{
  "num_classes": 11,
  "activation": "squared_relu",
  "mlp_ratio": 4,
  "depths": [4, 4, 4],
  "optimizer": "soap",
  "lr": 0.0016,
  "shampoo_beta": 0.95,
  "adamw_lr_other_params": 0.002,
  "epochs": 77.6
}
Rows from block 9 of a small image classifier, named by matrix and row number. Rows with one number within an expert belong to one neuron, the router's apart. Each number is 500 + 40 x the weight over its row's rms, rounded and kept within 0 to 999. All counts start at 0. Numbers have three digits each. After the name is the row's rms in percent of the matrix's.
Before each expert's rows are labels from the 100 images, of 14848, where the router gives the expert most weight on average: "responds to" is what is common among them; "place" is the part of the image that holds the peak. Only what is clearly more common there than usual is listed. The data: capsule endoscopy frames (Kvasir-Capsule).
# router: router (model.blocks.9.mlp.router.weight, 32x192, trained with AdamW), inputs 0-191
# up: expert up (model.blocks.9.mlp.up, 32x96x192), inputs 0-191
# down: expert down (model.blocks.9.mlp.down, 32x192x96, transposed), outputs 0-191

# expert 4
responds to: finding: ileocecal valve; finding: reduced mucosal view
place: bottom centre
router.4 103:454475488539448563548524452470466453552482467504510399473520509521477518435454547528487454528526472524528474443448533505562455556452505456552509461494487387509521499516545511518530538526475534558469480550455459471454499505519500510534435527555534452484475431517465528485517575444514526497446527552545523505456525556491496465474502559468554517553465486449470561594562516512524522447522496528452474486531473498520545473438538549464462429477524550467555546464430523423514538534601510486479477485485446494541456547486505503537512505496434461501549455490514510603542506584565494558
up.6 094:499439513415492455484552502418492552520515552554508458483456489515504542499489524384497457509510454480536480446556514377491481487459502540470500450504554518503432493493385532478516514526446496561480525516453557504477534471487520565522572534513483510463498481557473489487516538451510491484533539567405521456510472485561562487516556507486504448500546502391605417432508571459473548445503410518489515486514518513488535445517485494539474457506489530418421492521438481515468504452482492450434483510467475469498498504491484567520466514492530448523570537493454506532512457524504502487
down.6 101:471526526575516499499441545509479429449487543392518542539480544517596541532425437489546537491529406457415428442470572540485434500483492496443492515452513552471505496429502533512509507540480479540540544481481467524465587508488572487460489469552431539460439517534479514505543509512504511502536463442483446582536541447493472511501539466452501473504550457511545552490473461537479503501459507484482527455506551450509483421500528501526562507433512538590478517475548580480499430469560505504605446549498531487507508523577441505488471472435516478512482497507506513451480526543488512495
up.7 074:490499478587564533489543435531508548459542523521551480480547464490514572546515533504538526488454527549531595462475527445480543447486486508445566419450475554496445514481471435566538478479508604544465469503490512514498504475488495485479523511513532484447563460486518541480607513473520520466473479575527501557446494588474532552447458477512513483484496513441554438538539468506520414499502585520475454498459500517488456421505573471518422529463472534527549445544473540551421461471484489462551566537453471501547530472480472533435559539479489458445531518490527505465486500538553494484
down.7 077:526523471478572441471555539460420494484516508512555504504512497559516427418462491489443500516500505500467564573379520510501507551525439492450457477535490489489503497441462481532480444497499505421502578428509476483444477498549482554511587471510537560483442536483516519491504543547484479526503466459542487507505510501451495514454567491510556491481490467492538530520558498423560497440503489429589558483480573463571528469507415519507491497511531485445458511456353516486534529498473474525505511502525604486496477506522453510549516432533544439516507552470473523572463497516476468452
up.8 114:463521406462495540507512573467519471570512522491537502421563434530491539431573518476489483492464510429496520438486527537494431469438525495458430530491452549512554514412578520494473464470483489521482547523458493502505481481464526512562487444506518483459520523492462453518570461507496598553532487476533552467497488567474446512467494466484461504461479510599472451455543478563521473454480525471510518529425481533519510464519481531518470535537502504510491526553452464575490514591521489433508390490488530571527508555515506526527575463522588467489469435440488557541508534504519433547
down.8 106:527548481469457510539511470538511485483470564603475442440425460537458505445585538508472468535496507504528480495493534481505466489468504508441498478530517504547506424514562419494512437566548488543510507465460574481507479458560409469491528547451517498491484562535493443499550562504557480441534512519448506490463554487487465482556436468514496519446484518519546535471493490468509492508481460501583535481520451567494550437500536514470534428489486543408519515539457512566549405441452499558546543491486463464514490523461500549468486485617481503435464493479481413514504544456524569549
up.9 105:496518598533496498557511446459492472414494555482523562446509497491483464488455384557462502579494513532514454474578513458488472550464507451522539479479443471533521489550505451525519465511460435474440487498566556493462538534562421515482516500541480457404567505517480481587515555464425496518450437553480491501499465499563472510429521489509557439476566473527529512469440544478531496517535520500478485529494501463520518474481535600540555495497500505573502558439536502524500483465535479481514498423465519454478513442540500467578460463526495543485476509530417542539471469577460454488
down.9 093:508477528544524592479465531432525497490480509470460547501436455510491505578518520526491529446514499440449544457462469475505451476442548551583464507422543495446564498528497452521518508519523509496459532392519527587457502474501475536475528481532494495505517442449511468558472463486531434568465437510426535511453550535545598502465485487573506464542514470465521491529514489506495495410502466532494502422425507496511449487448521475572512493484411549493413528503469553567546484491539549455555506547532466520442454472455506504551511558458519474543445508433544492540483524470525472448
up.10 095:503482420490526492521482472500467556455497483534541548486518520505529456508477504473474510546448522495469428516516536499509481523467516444463446490450582538458519581478525500552471533503520546460505464492424476517482504456439438501460533548509452559516541432452446540562577464445530507450513489597486487495513455567502460457509523561523473444488510575491459545486435543516456526470539559548417545507574535531510553542550594521483579464522490526538499463519521490468495491529504510540587485520517492556513531580456539522505464433466488542463514506423492491429494535579422565515
down.10 092:490549533545484484518463551533479479440419552508521580410473462490495467451505521562552477546508476545475481538488435494498434509512471442565472461516493517502456411563553481488555507452484554553517509458439556486497508449570493463520521464539522415442455463500588535466545515455519532499562510555559490488520504521513514476543466534534494550545482531479503553524469513459446480541437528505547478469538489441504576476529517492523534424535498483501469521516485607469564467418536501482558509570512406481540473476431501486489580476496503505512548507497536450544538531437524467440
up.11 119:575523530482482503526530477544511460540533511523520505476464503475532504478521510429514508522465463466545451489493493478463548550578523425595462509490547502533481479558515471495478517420510491529531448461503444436544509493525509476491567470519489437532451481551473526496432513441471509527504536563449513551461490531465475440458491495523505533470487442533551528494502564515432563508440490481522417457446528553443509492485509569543584530617434488516501497587471489493420516520557505535440580452491549439565534474542490454531526478566572499440499477448488472429508553469531461542
down.11 113:526551491491477430465529573427477490430485448496486510465514575503440414580481461531496468479496489490436453415493451550531504439561523540468526513501479526435475520481519497505478548437488472526555461421554509461537527446530532485417519493493428595479472504471423481586519511444491414521431541515492521536442462544437504530482436474540505445536518514419443515463475563499529505551469495433551504483505503460527489525477506491464562491485513467514489463514513507535472582513544473523452505482507571520545471474512509433536458511577570548516499495469431544533501455498472522469
up.12 095:535518448429487513530571489476499525528505577478460487529537522490528469525510513461488554502510481504515460493467500479467528508444491504526499465476524554419458443559478465594431491552498444524489463486481566568438440465490459513490423459465496465496530540502542510557518519482558556461482469562554474492457429528492455548491442523539449529491551522561508511492487549544519466527465531574505524453540472626532462534526481545534516498526462504498510457516438451534488564508530521461541392537492501529465427508549479555526497540425483496557475563404556577531556484461493511446
down.12 091:467524496536557487621420472554477495459535496489507421478431487553469517513534447498486481537498486483519463521473505437492516569506499499497522540547455500538462463468505491475586487538515551532527534526511523498535428490497508544476498523569553501407542480466520579528487500568558539444483508570562518515490525418473456467517530434511481467477447495508491574513483545455496412509481533537532531539471599507459524468488444529439490467491520535535530476444518569525531538462498515568490459508539492511508504468457421477554432485524556457449607531456473482513525508432570537557
up.13 123:512515510588429501522527452534545514546494461524553456493534496559528529457469524565494513458419571501431545529477527466453539507503522530489514546495473513540398511487540527516580490398522536530517537461527452473485567408481438496473496492584481499523523535498494555474499460508408546509526525496461486505475503483481490418465452496556521531498542546471504585542523537481464488443552525493484536452528510523482569494511449569497551452469532515433497475501493537477431564499521504511437492447541486530515467506464573474481466490501492496546354508506508492550513591465494488426
down.13 114:520404545558544501511479506460454476524463494474528514517465510496521528458530436464446544485513532562446563472538495486447587561577477502476490538543418464589563482539465475513427539553455508523450515486450444521507510448471465531532439527462506486494512514531481442526504504592532542526498448472470569478479521478539517513469471495508512425462470484563497517465541529499586486465551491540509514445457441563536445491508508530467478508463477491464511474506434464565544577415448450526439542476469553511445552526549525504539417513402503482472467403499475509503516479466513492509

# expert 8
responds to: finding: ileocecal valve
place: middle right
router.8 101:511562502433520499473479566467484513535529487509474531514488548542519494482430493506522490464508519510518512532566516487501497401529398476455520520518457516442497517525448572509491512475488462552570485497428488485477510495475499453493504489515483524458529565499540527489442571486536539553412493450561473467547477480591493488512448499525487541487518571455503461470411468511440523529450465459512496539403540505562544440497436476545517495526440507502455509575549437518506575474464497445578487520480546555481490511515507546392553399507518501545490546476485434454506489474577435462
up.12 098:536560526437539575492527505457496468524430458486451490480511573468428525503501529569428508504441596521458571518481440480479498455557498526487522480529455460482532519506512470490541528510505443434548490531495508502581560560460523386459503458482474515510548465506549572417494490482515553542558522462524507459516497546504541569477464453553511458469560483510526562500539492475517463506544500490466557577485471495492533551546550503494522509479476520504449551520468458510513511592577514507549458506444540520488512491465483497528449497489376474513497414499457466568496465566569483471
down.12 096:507517485575471544531508536422517538558446434458469516553498523565462524455538506529507526445536496543415553442502483513469524470557584431530551506495463514471514452487469433523474566569552538495481507527535500492405513482517537527456504491500504533477555450422480512464484510504433516572470440502557500505503487498524528533511502487450457528553515447479454593479530497499569486396433520524484518566497554439555443536449441456458481444488520504575472481400479562531440494476501529448472458502536492515473495548468476484573468552489521522565492487529551471508518468488501559523
up.13 102:470475554459521518433562525444469463456571492497524534524499408483576467487516528486494543493476442498423507549509489432529502528414508544468547528504435530510500445541509524485519484490502515435462520562561465458443533483491405531527572471466490475509533523489477558537540504505523495504473486479529538536512478474481612490531548515509474399553549487409510417483433507495485529527470521530561528476508527550457548482442583507464548512589556442434450508475449452499490488455414457465503536485557481522573540513474520554465504464448504556509520506509454462508495444489480534523
down.13 099:508496534501474502483544510451442491520561545599453537482538496467428557508474457460520459536484521472455377488548611485519516460496479542481536494502486484477529511530535512382467454488505474446519564499529408499491470527560530517484515489579509502398578491452496534546464469450571514498544532556529552473485519460544492439481517502526500455554541603432547510554460552503492532559569539537449538514525523527479549473470473494568467495503434522491542479526524481500518472474487466421523456561527529475541537478490509527520497434520475485516494458450487435474550461494452488472
up.14 107:543492483533485445477501512518489463553414480484549495471523511549497482501507560571463499458552517486569529563517507500515532461603588476511483406558507550516532587537544522539502562477571516510459493480481499487521581516535494455525419504561492485532446513502513531523452457460564473458383535502516523528441483497437480466507450493528459539471473437460488495535478549465509566531473551533453516598537438469507462506570469448483447533510527496462561466474499522544494497541524456491513488570449486491482495496406569477477446502546550500470497501431452479503582510443472526510
down.14 108:547518452506430392448508524524487495560499519505546520484453522520494418474574461497472513520500550565562577557525502467468503571516491519528517445466497480472533525523493476516496453461484469476490473540488519505505530560479506516504455574507505491479509541494490479493495446540540541488466502519526533498513456452521495493495551506441537537507496543490557454544573514561455536488526497545452535483526509535472525595513465463525483580484544433434557439490436439568504537557466458556472546468506467450557533605497524511583523491580500382450493536586481460472448435517468445521
up.15 103:435438490437521460520499446559474433409495511454547511510528506510521513557429476475488500463529568459453534496498491583484542523467558523511467546551501479414544500513500530510523578506428488559529514495534518471512530523380544495479515477453430504559508498529536482516492473499500526504489536497444538462488452541549477515507548498487499536499448515523432535510525466521542457419473413463529486440441500562517483475454485502577515526486571480392436556578487596475482479509506506504495524438482504570531501505530451498568516491543489459480543585483428478551496537549519499549
down.15 103:459522500506513533505451523537473528499499516558499539487519512600475510530432487500503537497495467558490384497575485477538523497497500474454637519533482541493451515486549525482537503547518561526485558455456517498507526564527461474493502464566525447520453515509525486531499491517443564533438478565499440531410576457509509518555470549487566466530522414515498566468460585450538482515468480516465448484517507515590475417473607487487527440556570480531489531433458522502471556419520560476526495498451498540499428473446530460496459487492511466509483504478554466470488561481499486514
up.16 133:568503479508523534479493481578478477498494532495490536586524496444553509548439458468500549477480449501512436475591508514495476429476543434559552472575480520525494519471450542547467480482496477539492497457520433511494594411487529467555528470554521461553525558511521441489459469560546579441444476493513436496445545489464563474502535594485513490492442528551480508422509472528477483498523450515551489554536526522450460501482507478460431537445486527432445480525469585496414517482471551544526454532422511436473538442486466496457514419491533498526535516498490478537452503483456544492
down.16 120:489488434526469460439510486469555419490561501462488522458511483502536488525476460552516467502489575527598581533482542504479438462540467534579559470546480512469498488462545528524541497557499532452488542537515482493539533459463497443506439517466453476445430584522491581468508520456493498437480530471467489515411499504551529532497477517529537483484542479510398480503475507509487475528494562518479488418478434440512474500497471547515482553538458537401572551417482558484513536456441421469490513423495506461538506569461473502451495552483518504472422498455508513515420492536449523554
up.17 091:496500440521452549533555490486495505475468497434459411518497513582522543470584475538448445538497493536489537513540494444516456459505519532508486514490497512517553513544453405426452485527520507525471519460482520494471493473448540551465509549588491530531486589530555513506465555504447510388605489529537499506509469418525454497493483486452483568539528509478543538505527467463558438475503479496515469495469542455605474467507496493456513553418503542542470447456525491535466457481458528435452479556508433488493556584513512512446505477512523472470469578504505411529512483525538412496
down.17 090:418478530556468507446564434519510532528471473474522479536463534550513562483561453489490465545483456440497468553562524563536535532403471549470533503515491508476430491555524556523431504497395485494506463561478580579469572546471497483473495502511516459468518582472527448499460444465540537512563453488453455454521481450509420446531477501542564503533424473486451549562529470451526482434476520460477470534433513439520513496543469481557438432511515535494538501437503465483507511499503512501445475513526501566473505523505570523473571411489568512503493487570491503512470504462464527512
up.18 118:464515497468531465513491524506475511509494514479544487490519549468483424521509481493499496475504529387465465492560471498500536538530435477471436480512568470450499605494560525509498528508518406561477568445457500536476459432516530509454552576550498526477472483451464519552556467455492470524475500548511473522522458500515457478516573496536413454452453543509452475544432533564474461518421451539520512497580484478547476490475506523542498493391540487508476442464476422516408485496514445520548511519583512532449535548524495537477486521447601527510435551454507477437489494537451516458
down.18 119:482505469437562447475535533530485532505552562524435521381526555533382427508460484537477515528527506475465467484536454504535493517518444513435505451446553481470506504490449495506523524469539491541556448531525464493522455462496483516502547518501519475504555558554495480514449531482511547509512508425538545475480480569492553489460520570502552547469509588542497480581465512500470458500532551494558569518450507544551567407511592482577495537487499436471543503467417476563545512491529460493466511483481499509413512493575515583494535549442445507457531517486554527481510504532513454510
up.19 078:483642555593471493473479452551540479527554481455503487481485566493478448498552520496500622492520481511467486479454534562457553426503557565539532514530487526566511500427499557470536470546508501566463516498441525541468507418524475533488496483427554514553552518530509576514505512548513511466513522522386524519416457490503513519478426500481501462520499431510427453492514487570466469495489498498481528570512506511473489435531538462430495528474510530461487505553454567483490526484509528498485415493464493473534394474475503470526524525493543516582533554544479522530474542487460490501
down.19 074:532513424477528518540514544525467533494581535488488558549537514484622576525463523474501494542496553514385475534504555471497516461485446522432557573532506495505564493467551508519517495523557449458464539499522436438516515449387481518474463453533559551480473513451492475524542479484536479547503579475406512476510463464462509538470562531548459462503465552533445557526490553482521526556521519445512523469478425444444547517481515517505505491582473554505550533530516508501510467465504488549559480535489523484534497558541510555517546503537399559463441533500486486500517542551448482474

# expert 27
responds to: finding: ulcer
place: centre
router.27 100:504478516512456472480490482516558515463523481573558543420505432510486510461535486464514490524491551457417551444471459517496506457416485473496500530420554503477474536464524533497510408439504500410471455575494497485495499513551472471456536532515453531482483491510481474527587520468411452533507472467484535492490508440554415498505567491519507461465558473489532581458563479476463511522528531519501594536523562507447618527483521563504524517563536448545484539494475478509465465554531522531493540504586501549550537518546521461429404477476499493457522471530519474491424502507514486414
up.13 092:419492477583584507508461467473534545463506506515532478526522506470482453551510463518466458566501488422467575519501536525529576455439524496531546462522554498495508464543545564477497543530543538502462492520473496560500532465508522486493496577518471540485488542464442574525508480467440438458517475501537482494482398525443491504491498544504530498527533542569522425470540489565468491578515596510479449546557480507507528435540473399525483461511550598461514521374482554459513482537534464483506458556535497547427504480500494510422482465538432465532469503489553489524524489463465484474
down.13 101:462498494467524451554509493482566478368547429555522560467539519511570534512472538514523478512500498587571562530482558486521468554512534503559493520536513508508440525519438448537519513526480534525483573466502555412575529477498503506516506458520500460507519444486468585406571514511445465497502531475526507440525515457503442541543491444471432408450575507477482543518508559426494490395499561516468489511511458440543508479508467516497495601546467489473489531440518533546519505470503463490520511466476476522474495477474434425508590507504442498514496521472470527549499446481504499456
up.14 116:525496524379478459477523461522497480510493515445428558493461519435491501514498530465498540461465495513453498562475594523489460490526572464484485513486556535577514537518582510537485577528559545457534549502480481542541487508563496564506547534480531475533518492502493426482408525570434473548440466532481489472477490409538482544501454507454505539497373462521485490437476475514475500583485491540535591466485572455534481516514541489603482474438463460544428488532487494568481493477539555508489521478541532462531507516546507506569482500466531498487496493541438545457477468479520540443
down.14 100:525598565468533456450537434480483510471564555485453547502554532473460529519516524497445492450460471512491532491394502483474515518514513512513528483516520540486507431484460447538522526476433454503468584558459547525530439519418449476518534529500502458559479479480556505507420555531512541511592527546501433478484482571546502462483542455482456438546494539466547486504543502482508496503485510475441514495539517444505501498511547478502546488554500523418453507482503560543524474578520508535526514444465433410499409443447479411542521561470518486582506465413471466482546521497483457477
up.15 091:538546568542549505406487515574538472549517393518461505603484475542565490522461513554457513463535510463560487477468532578433511513489542506500528482517476618430475535548461455485574528471491501482470512491557513513516518481518475521586520478483502475546448522472478436539473501487464526520497575520462488537484515468506586503454473418571493542514486448506447514470528506534532512501499449501477468465415468550512486491516483464474531479470474488521484437460431493515487450520570498513451505551584412450546523528521562577507520568486579510479477514526473527516493554472454499447
down.15 086:513545504556523461491581418583528522499490499529516426477534512533476461526504553551462498452510507483458488499525552513513511409559575471519483435595516510492448577449460377430504469507566454535571510462548429511474458433497517540469526484477471580503506460478523574495433490452567471541506505479578539518520504511511467452545480479528508474607547475496460506547492516506464496511482518506513424552533452507507465462504466485483534453486579483489566470502483542489599454514519520561481468557517466484551473475548486480483454512452503494516505454519436548502546527464480503455
up.16 100:521540478508471512546504527492502531504492493521456482523550396516497422406464468555548516536514510535484525543529486583523503517494467448519521507490570510472487553476508432528499528481479490479456491557575447528557494547404442499456581484469537493490423556581410501454468570520477477475415473546472537517525481444507464470479492499604466506552580513482498481499528560515447529418515481485500446563520540450511511462514475479484574530444526500514470536551565476473523484520485497502486509530507477468534464515535480533429457474472484519502537632427486459482513458470475549444
down.16 102:530480537405493526483591487544446408547500470476476607471459542532470544604545480515478501500496542475452447439502530511493429482534531461556514536520474521477578494534454505465471443498588535461466494526539551523462510537502547461472560539507490509556505511468526450434455508555509556574487451508489530466485470486531472482496472533511515500521443578501521555500452456507534463458492422489498434524494509501480499486482521495460466489440519520460518481502491517540529476476464564571490569476502495537580473533518457470526522439434540433450582440533581485521532454565428526494
up.17 091:484496515572476528553484397499489509497534434500493514413442556561492487447454475545518499489474564499603519531486508453458494487516502517452469496524486489427534472479564486498432465518580468499521514514537520490509484592503525457519465577502449505447444522532446555482481568402497470496576470525564454553481571568467475465541437488433491520535493516465593526507455517501482482509428533509479506515571438449502476516477494497526495493483498513544510548513472531557505468539491471512465530550563451533431481542457449463531478444482572551479535507498512538582565517484556522567
down.17 093:495474485580527466538418546517581450499474526509437471470501551516473485531499517455509527502494531514519523495536483507527463505511494469457513507521508496408512606562448468516500527582515506450463491530462512508445553494414492499469523498567449447591502497548475544530555558477477461452525477463543408461522496492573523506499509551469459496450529466447452499503529469549520431489463471514500543438489506457524518539417519468584489531497498565536491506488511595498436511546498484393466534480482507474431532463411508529571528517502549559529469469583444538490461555486519491553
up.18 084:510446456440473446433465507542521518543465519492538469443508554573423515456524509472482489504490520455512494539575537463476496473544495517469505500482553485508521414540578515458448546528465527469419488515467546440541530498458525511566545508435444407509531484551544509578526603527455442496502506516502473502488537516513438467501438490466489512527468560506535462578544477444465453528482489502395478528466514533522491502562559548508515572559499574492497474515522491557441521469482576565564518503487513477468491552468531531545527522485441574532534447479484538529477467417514443479
down.18 095:520533483496488516533509499465447562450495495527480474485530552487523474501482555505487469557537549495479507505459506549584535483460497527519494477429514561489516459450554458472497462459509486540495439507484504495476485503488489421540551474488523493546444489460457459561489500550512473511548521579454523476496489474496470478478518524516544489538552415509548520481546461455502571586468539482500527555596508458544497538527593540589506483509567526486491522424509459453513533551564554480523533449447495493507516575516500517458490497497490537563384439411463458406469602489424566453
up.19 065:528520583533543514481440451512470501450479469494470469460510529580480522555535495450489474531533480554476412447496475486533526489533468538488428543479468521483560432495468498580581423450410514545543474526541548515473487460508495490450491502525482479522465485498508535453491459464496468442518471540521545463523437462491517459494503562502460513441563431502480447482518559578557448474469518437471468494552470545514541522518545531486542486547536452559544543549517473487442503548507510471503545552429503466526492458438437558627554526450438541524520531520515520482564510548505434550
down.19 074:573474466477520497497454536522503430460442490486525519513536453492504490487493518485471492428476488490490484487494493512544522494476478508501538526581490472513556490510549462531572445544491548530517489463510521512509463493515542468518439444523483539522498473523531467519506539448548454595447469563565533448533574506471607524435584566518377458548538467506463452473506549515537521426519557553506512479522461507528532441441522511577451515470408468521501414458504477495471552429493425505528546558405531447505476538484522543475525548555549523475548525460536471581463490511496499477
up.20 108:478447459483459460493489465541479481559473555516532503517547467526537434556445487508506396493466477511566453502493551566434539499475560473551466526458462506431481568491539459587457538483530516489459475469483511438525428499490488474539461518553495502492483492452447451546509446467506470549464535549469512560474516500505415587515489480560497555499458435468492544457458544490502495437486535528490543451519487490477511463514484530414512541523493534520568471520533530529531484455497549506393490506553510387527482538523503436632438558497458499490493562511521461543507536505532545478
down.20 100:518460487495547516486513486520476484498458443537471450545495526524549497557510509493494434451540546454509583509559498492467489417464501514535539471489483468520571486483478589602518493461531433498485464526498488510474424492473580465524507441546487478430502548537423485424468461511498544499485436524470562510542465536458457449457511555525532436547514505501462471510505442537484488468511445530498489419582444447439441457414538456480464513459458475524527491484563415509505559514476529498499534580540464484563455518487475494528480507540517485496554504546473525416482550548401498437

# expert 21
responds to: finding: reduced mucosal view
place: centre
router.21 102:552473492485577464475533553559524465592531512520511455569541479508538532499446542554479476535508464438510509521468483577539466567458477495424441481529511494527492533557439556522469473498454560511521443536473523463509544424472507483542495501582426495487488509424473510506515448501481487547503542504515405491521451435554501475507472540538499475483539489444503565386500519535477586436510433556536464551473492556520510546518471464555507492544519527458500467483457479431527458465493454542503446499562541557428476472481470507478480503446494514580519434500549453537449440495444511527
up.9 061:508543520545531480470532540473504502492489451439528518487514475513518451530530503454547528486593531574491600448476538553488553530592497510503518533456471473491545537404498462501533424525531516562428543487467499471514468539534444505462483530524511475471485487471464513437491542422422469494475548487557470499533432538538434461511541502530474517538481573502564407608534586495460494537529503493472461526421559461502486480500486520494470528563597486420500501484494554523463456551495454432519499473479510527423576556477451500468486522473456520463531541501456491490497533439518492486
down.9 068:462456461487509551498414454582415519522536462478475472512517501557512415543555575478528494496499463466502493505486476471494484476508471492418473497439499509491472514514558510504447526461480531455516502550460508572499514568506542436466517506494545397471543494496495531530521502508508508404580488499476503495509468448509557554509516564483555504502405526431505449505513407446521487576535492521460471567542495547472501542472487480514406548452555531497527511525438483496499569502479549506484521523571501547534479481531518584543562490494451537594486573518538528504539470589536447518
up.10 076:536531569510517451537489490575416445440537507448596500481522453553473473368517518518469535508499498495420469585529481544577491571561482500506493499513542459494470523520486438467473422461466534540466596466512494490538475533524529503465448436502521537473490490479462503439506500587493513535508506445550481457508521483471460500460460523495471481481568527481417497541478494454486513554434497499449479563471449471429436471498480497474459493503497493449510561445466500484463503505490450469423458493476473525506435478497560462517540475509486543580473506472559434421468496541553496574
down.10 081:519431538489453490554511554520465517522487559512524431488472533462507554475531499487484542528561546421470459495504483541554537483523516489509499494457550516523520466445524439553472472539470507429495524512615543567447447551434482518552482518485480562497504495507498521500533455494488485493556505547461498487468484496425524484485501523540494428583569468626557472459493490474493436535553571567492474474460455487492481479558470495434534501422467497552483460488514459485512464480428543459489551571452448430464530459452449471539482521509495520486482505449411533533472582521462585488
up.11 124:468484445532491555575574452515479524526459519542474513565522428549437410412594530499496453500491462509449424516500525500596517520470466490496500469467448531521437471476489479545521494537496527418517508532456505494567476469492575483424574520546480550496506447553435491463526525480494506497476445546498472533523479448445511577498524500562452494484537451503491535522498577531512424456437549516468429525523533475505537503568531482470507476594487494537546470457504416521467558537581540467470459531579487504492538525521463508526499472504502467462506491509526463542411472548494506487
down.11 114:470430472523507498513464542479503584426486464558456515460455471465508509425504428525527436505471494524478527481504485475582492503466441481462513552596504525445575403501497467519530552511501485552530480476468482427597498423493441459533415516521489571426564499466504476498505534533471505568509542515568468518517506491507453573501429503525535569556537491544521498485532562422435485524504467483525432537486490541498495441474526512504456491546473528564486545528554485526593541518508489467513548478410517513469581523500474498522508456530452490498561525505482555554443530481480484485
up.12 082:499534543531513511585526468558537425490464485516497525499483468551518509489446527507487477480500573463483527525461454537537407477495520437393508462563450418463474522575567570498563497575456556477555535537448467448532531477538467494485467461580504508490470477501445551484464445545480490563533505540546474526524517461448513504472446559559504449496452526516440515569507542485529583432463514446501485493559460415478495496501443511517508503525504492508478543491430501563500536441484455482526479463562521484475515519450523482473512429492533523501409576560502489498448448428492490514
down.12 095:445547552513506493499489533448566472539505535496522448570544492452478563479454456501488493512547483483516458460491518514595577542562514512460482509508558502534538443500552459568516503534512557538563510519512575471500534472486504525479461462442505483556486502566476500497457496392484412558479519533498449477556515465482462446540551560485513487524530496487499472513520496518529484483509488520480479542515521589482545538515539439526419443534532500569547439520557482507513524553479587458430528554460461515498458480540457519507512480459515485480507590406520513500443524492597431603
up.13 088:531521476551499499496510492490479489503507501494554503504480505439479528553488505536513508463509531494486495546520567485485451516506527475540543537506472520443561568551546455446502481511462508500571472502503457489531427516461476576557459588524403523605515471557503486479491537480502470477531495467487469475462593553467453511480535457508487486468537476554540566420466516520449469480519544459625527493472528486538468514453534537482469505566524467510585451479516514589546491390446542513451542429519498534530564564587534522530492524484554517521458424443514534561472518476477444546
down.13 088:536520539513513506482458467543498539524518478454518516522458446513490516536501463486488545527477537490483482489499539510440498508469492474460509456537571505487479516505496481557579458435497493529539462438527464471453414490555501466548499471495620463550487408506569453490531449540581545518438448455444509486513465458551522483466561555525497489415421500586405487501540493624502432475467490548475562446521513563461571498512562478513497511510532467459457510464465470487521496547565518486495447427521546457506408462473551521493452517491556515444472498564516477490498482501541520445
up.14 077:532501584457468479558526471561429479494542480482551471475548507429533496418502584476516524450558515506522507590527463481530473480478552532540539517506566487424570486586482468437523529490440484432408564523481511497484512439518555488521532595532518510484519539550419509478475490554392531534481512506538442495481485454563495498461451552435495573476533494547480437484526518484446523563472509479475472520471495498492497484544493508548471415503533494572522504519578528515535499489573495496542508513516510452517520478474445512531540537432527502467502545543487438463555470457459443466
down.14 087:528508518517505524526519495457539529481469499591523480511459486547623513525480450541457450556543509497451493481495484518539479510520500561452586424500521402565564461488561570472472538496459460527500460508471468469462509519540428492565465483495450447546563468505486495557474450445521450509467551513507551556504484465469564512544504497556565472521456492503550470513513492477527536470479515460482489535539490561522424494518538458501519485534447459463475464571524442517515426504450539481496468552488539528494513489460524568499488513547459453462379431599497469464582526459536537549
up.15 126:516507544393538525495514483498461469515535516482472510528485549512466416507522590487506516470484511498433439520500560510516518534471477547505538541502526532453500496542502485433472461505450522414488469528542523487470484469482560541503470533500467514461436442552550475532485489489567551436501478541418495458380516456492505444486585505480462513488450465430549537450506421538494450467515480581436485468468538585482502511467559600476504541489530549536501481541508505477531530447547499440487513413518532475464503445509550623547511523505496439506478512437482451541536476534503537469
down.15 113:455488510556492473490458462463555496493489486477482534458480475500544523595476459449531503520491507527474478529422512409487492530452512510442556510469454554464491468532540501509582478563473518407550488505513495553512455440529519486517497481481420492521463513519489526517511498574555476510506485486440509536472538509532534581524445542501495534539495448500534526422423502499544498545551489497459512477503521478497424581523485511489494508441467386420496540486491581511463509430606522566519530435532499431536465502480503515519526516509519507530393517514595573540491431497556479436
up.16 074:488546450517503525499456606550474475589432511446498502488559483517471536519492523515555546451576526494521424513616491503513502561544489537535499452564459468489555477456475456466505532500530521494478484501520581429521504542557464494507517507530520475515503441488500534484461448506435458440505513503534446518505504478421503475446597526479454496462503454510517477529506519498558504460525463462509538511538407495446468530547425454539537513464550566592518464474475455533423514551546508419548526537490548454536514502450510483502566459567531527525549594497456502518531463518479518551
down.16 078:532576529518529560482484515515521513472440485536530501459467466512478505458506432527504497555511507443514564520479528493499576526590486463485534511468454544512553482520463482540538494477523506492515477476513417516441582611499479501483445529501440570543476505527574526592474500496543567474556522507462465443482516451524546428514438533491517439530552515488525457467484510502502500567534493478533435515456506464465474493429538504527489547431494484484516462562480394463495518548504526524614527464574490490476442523557538503479486488504576516558418509497415485505527532520508486610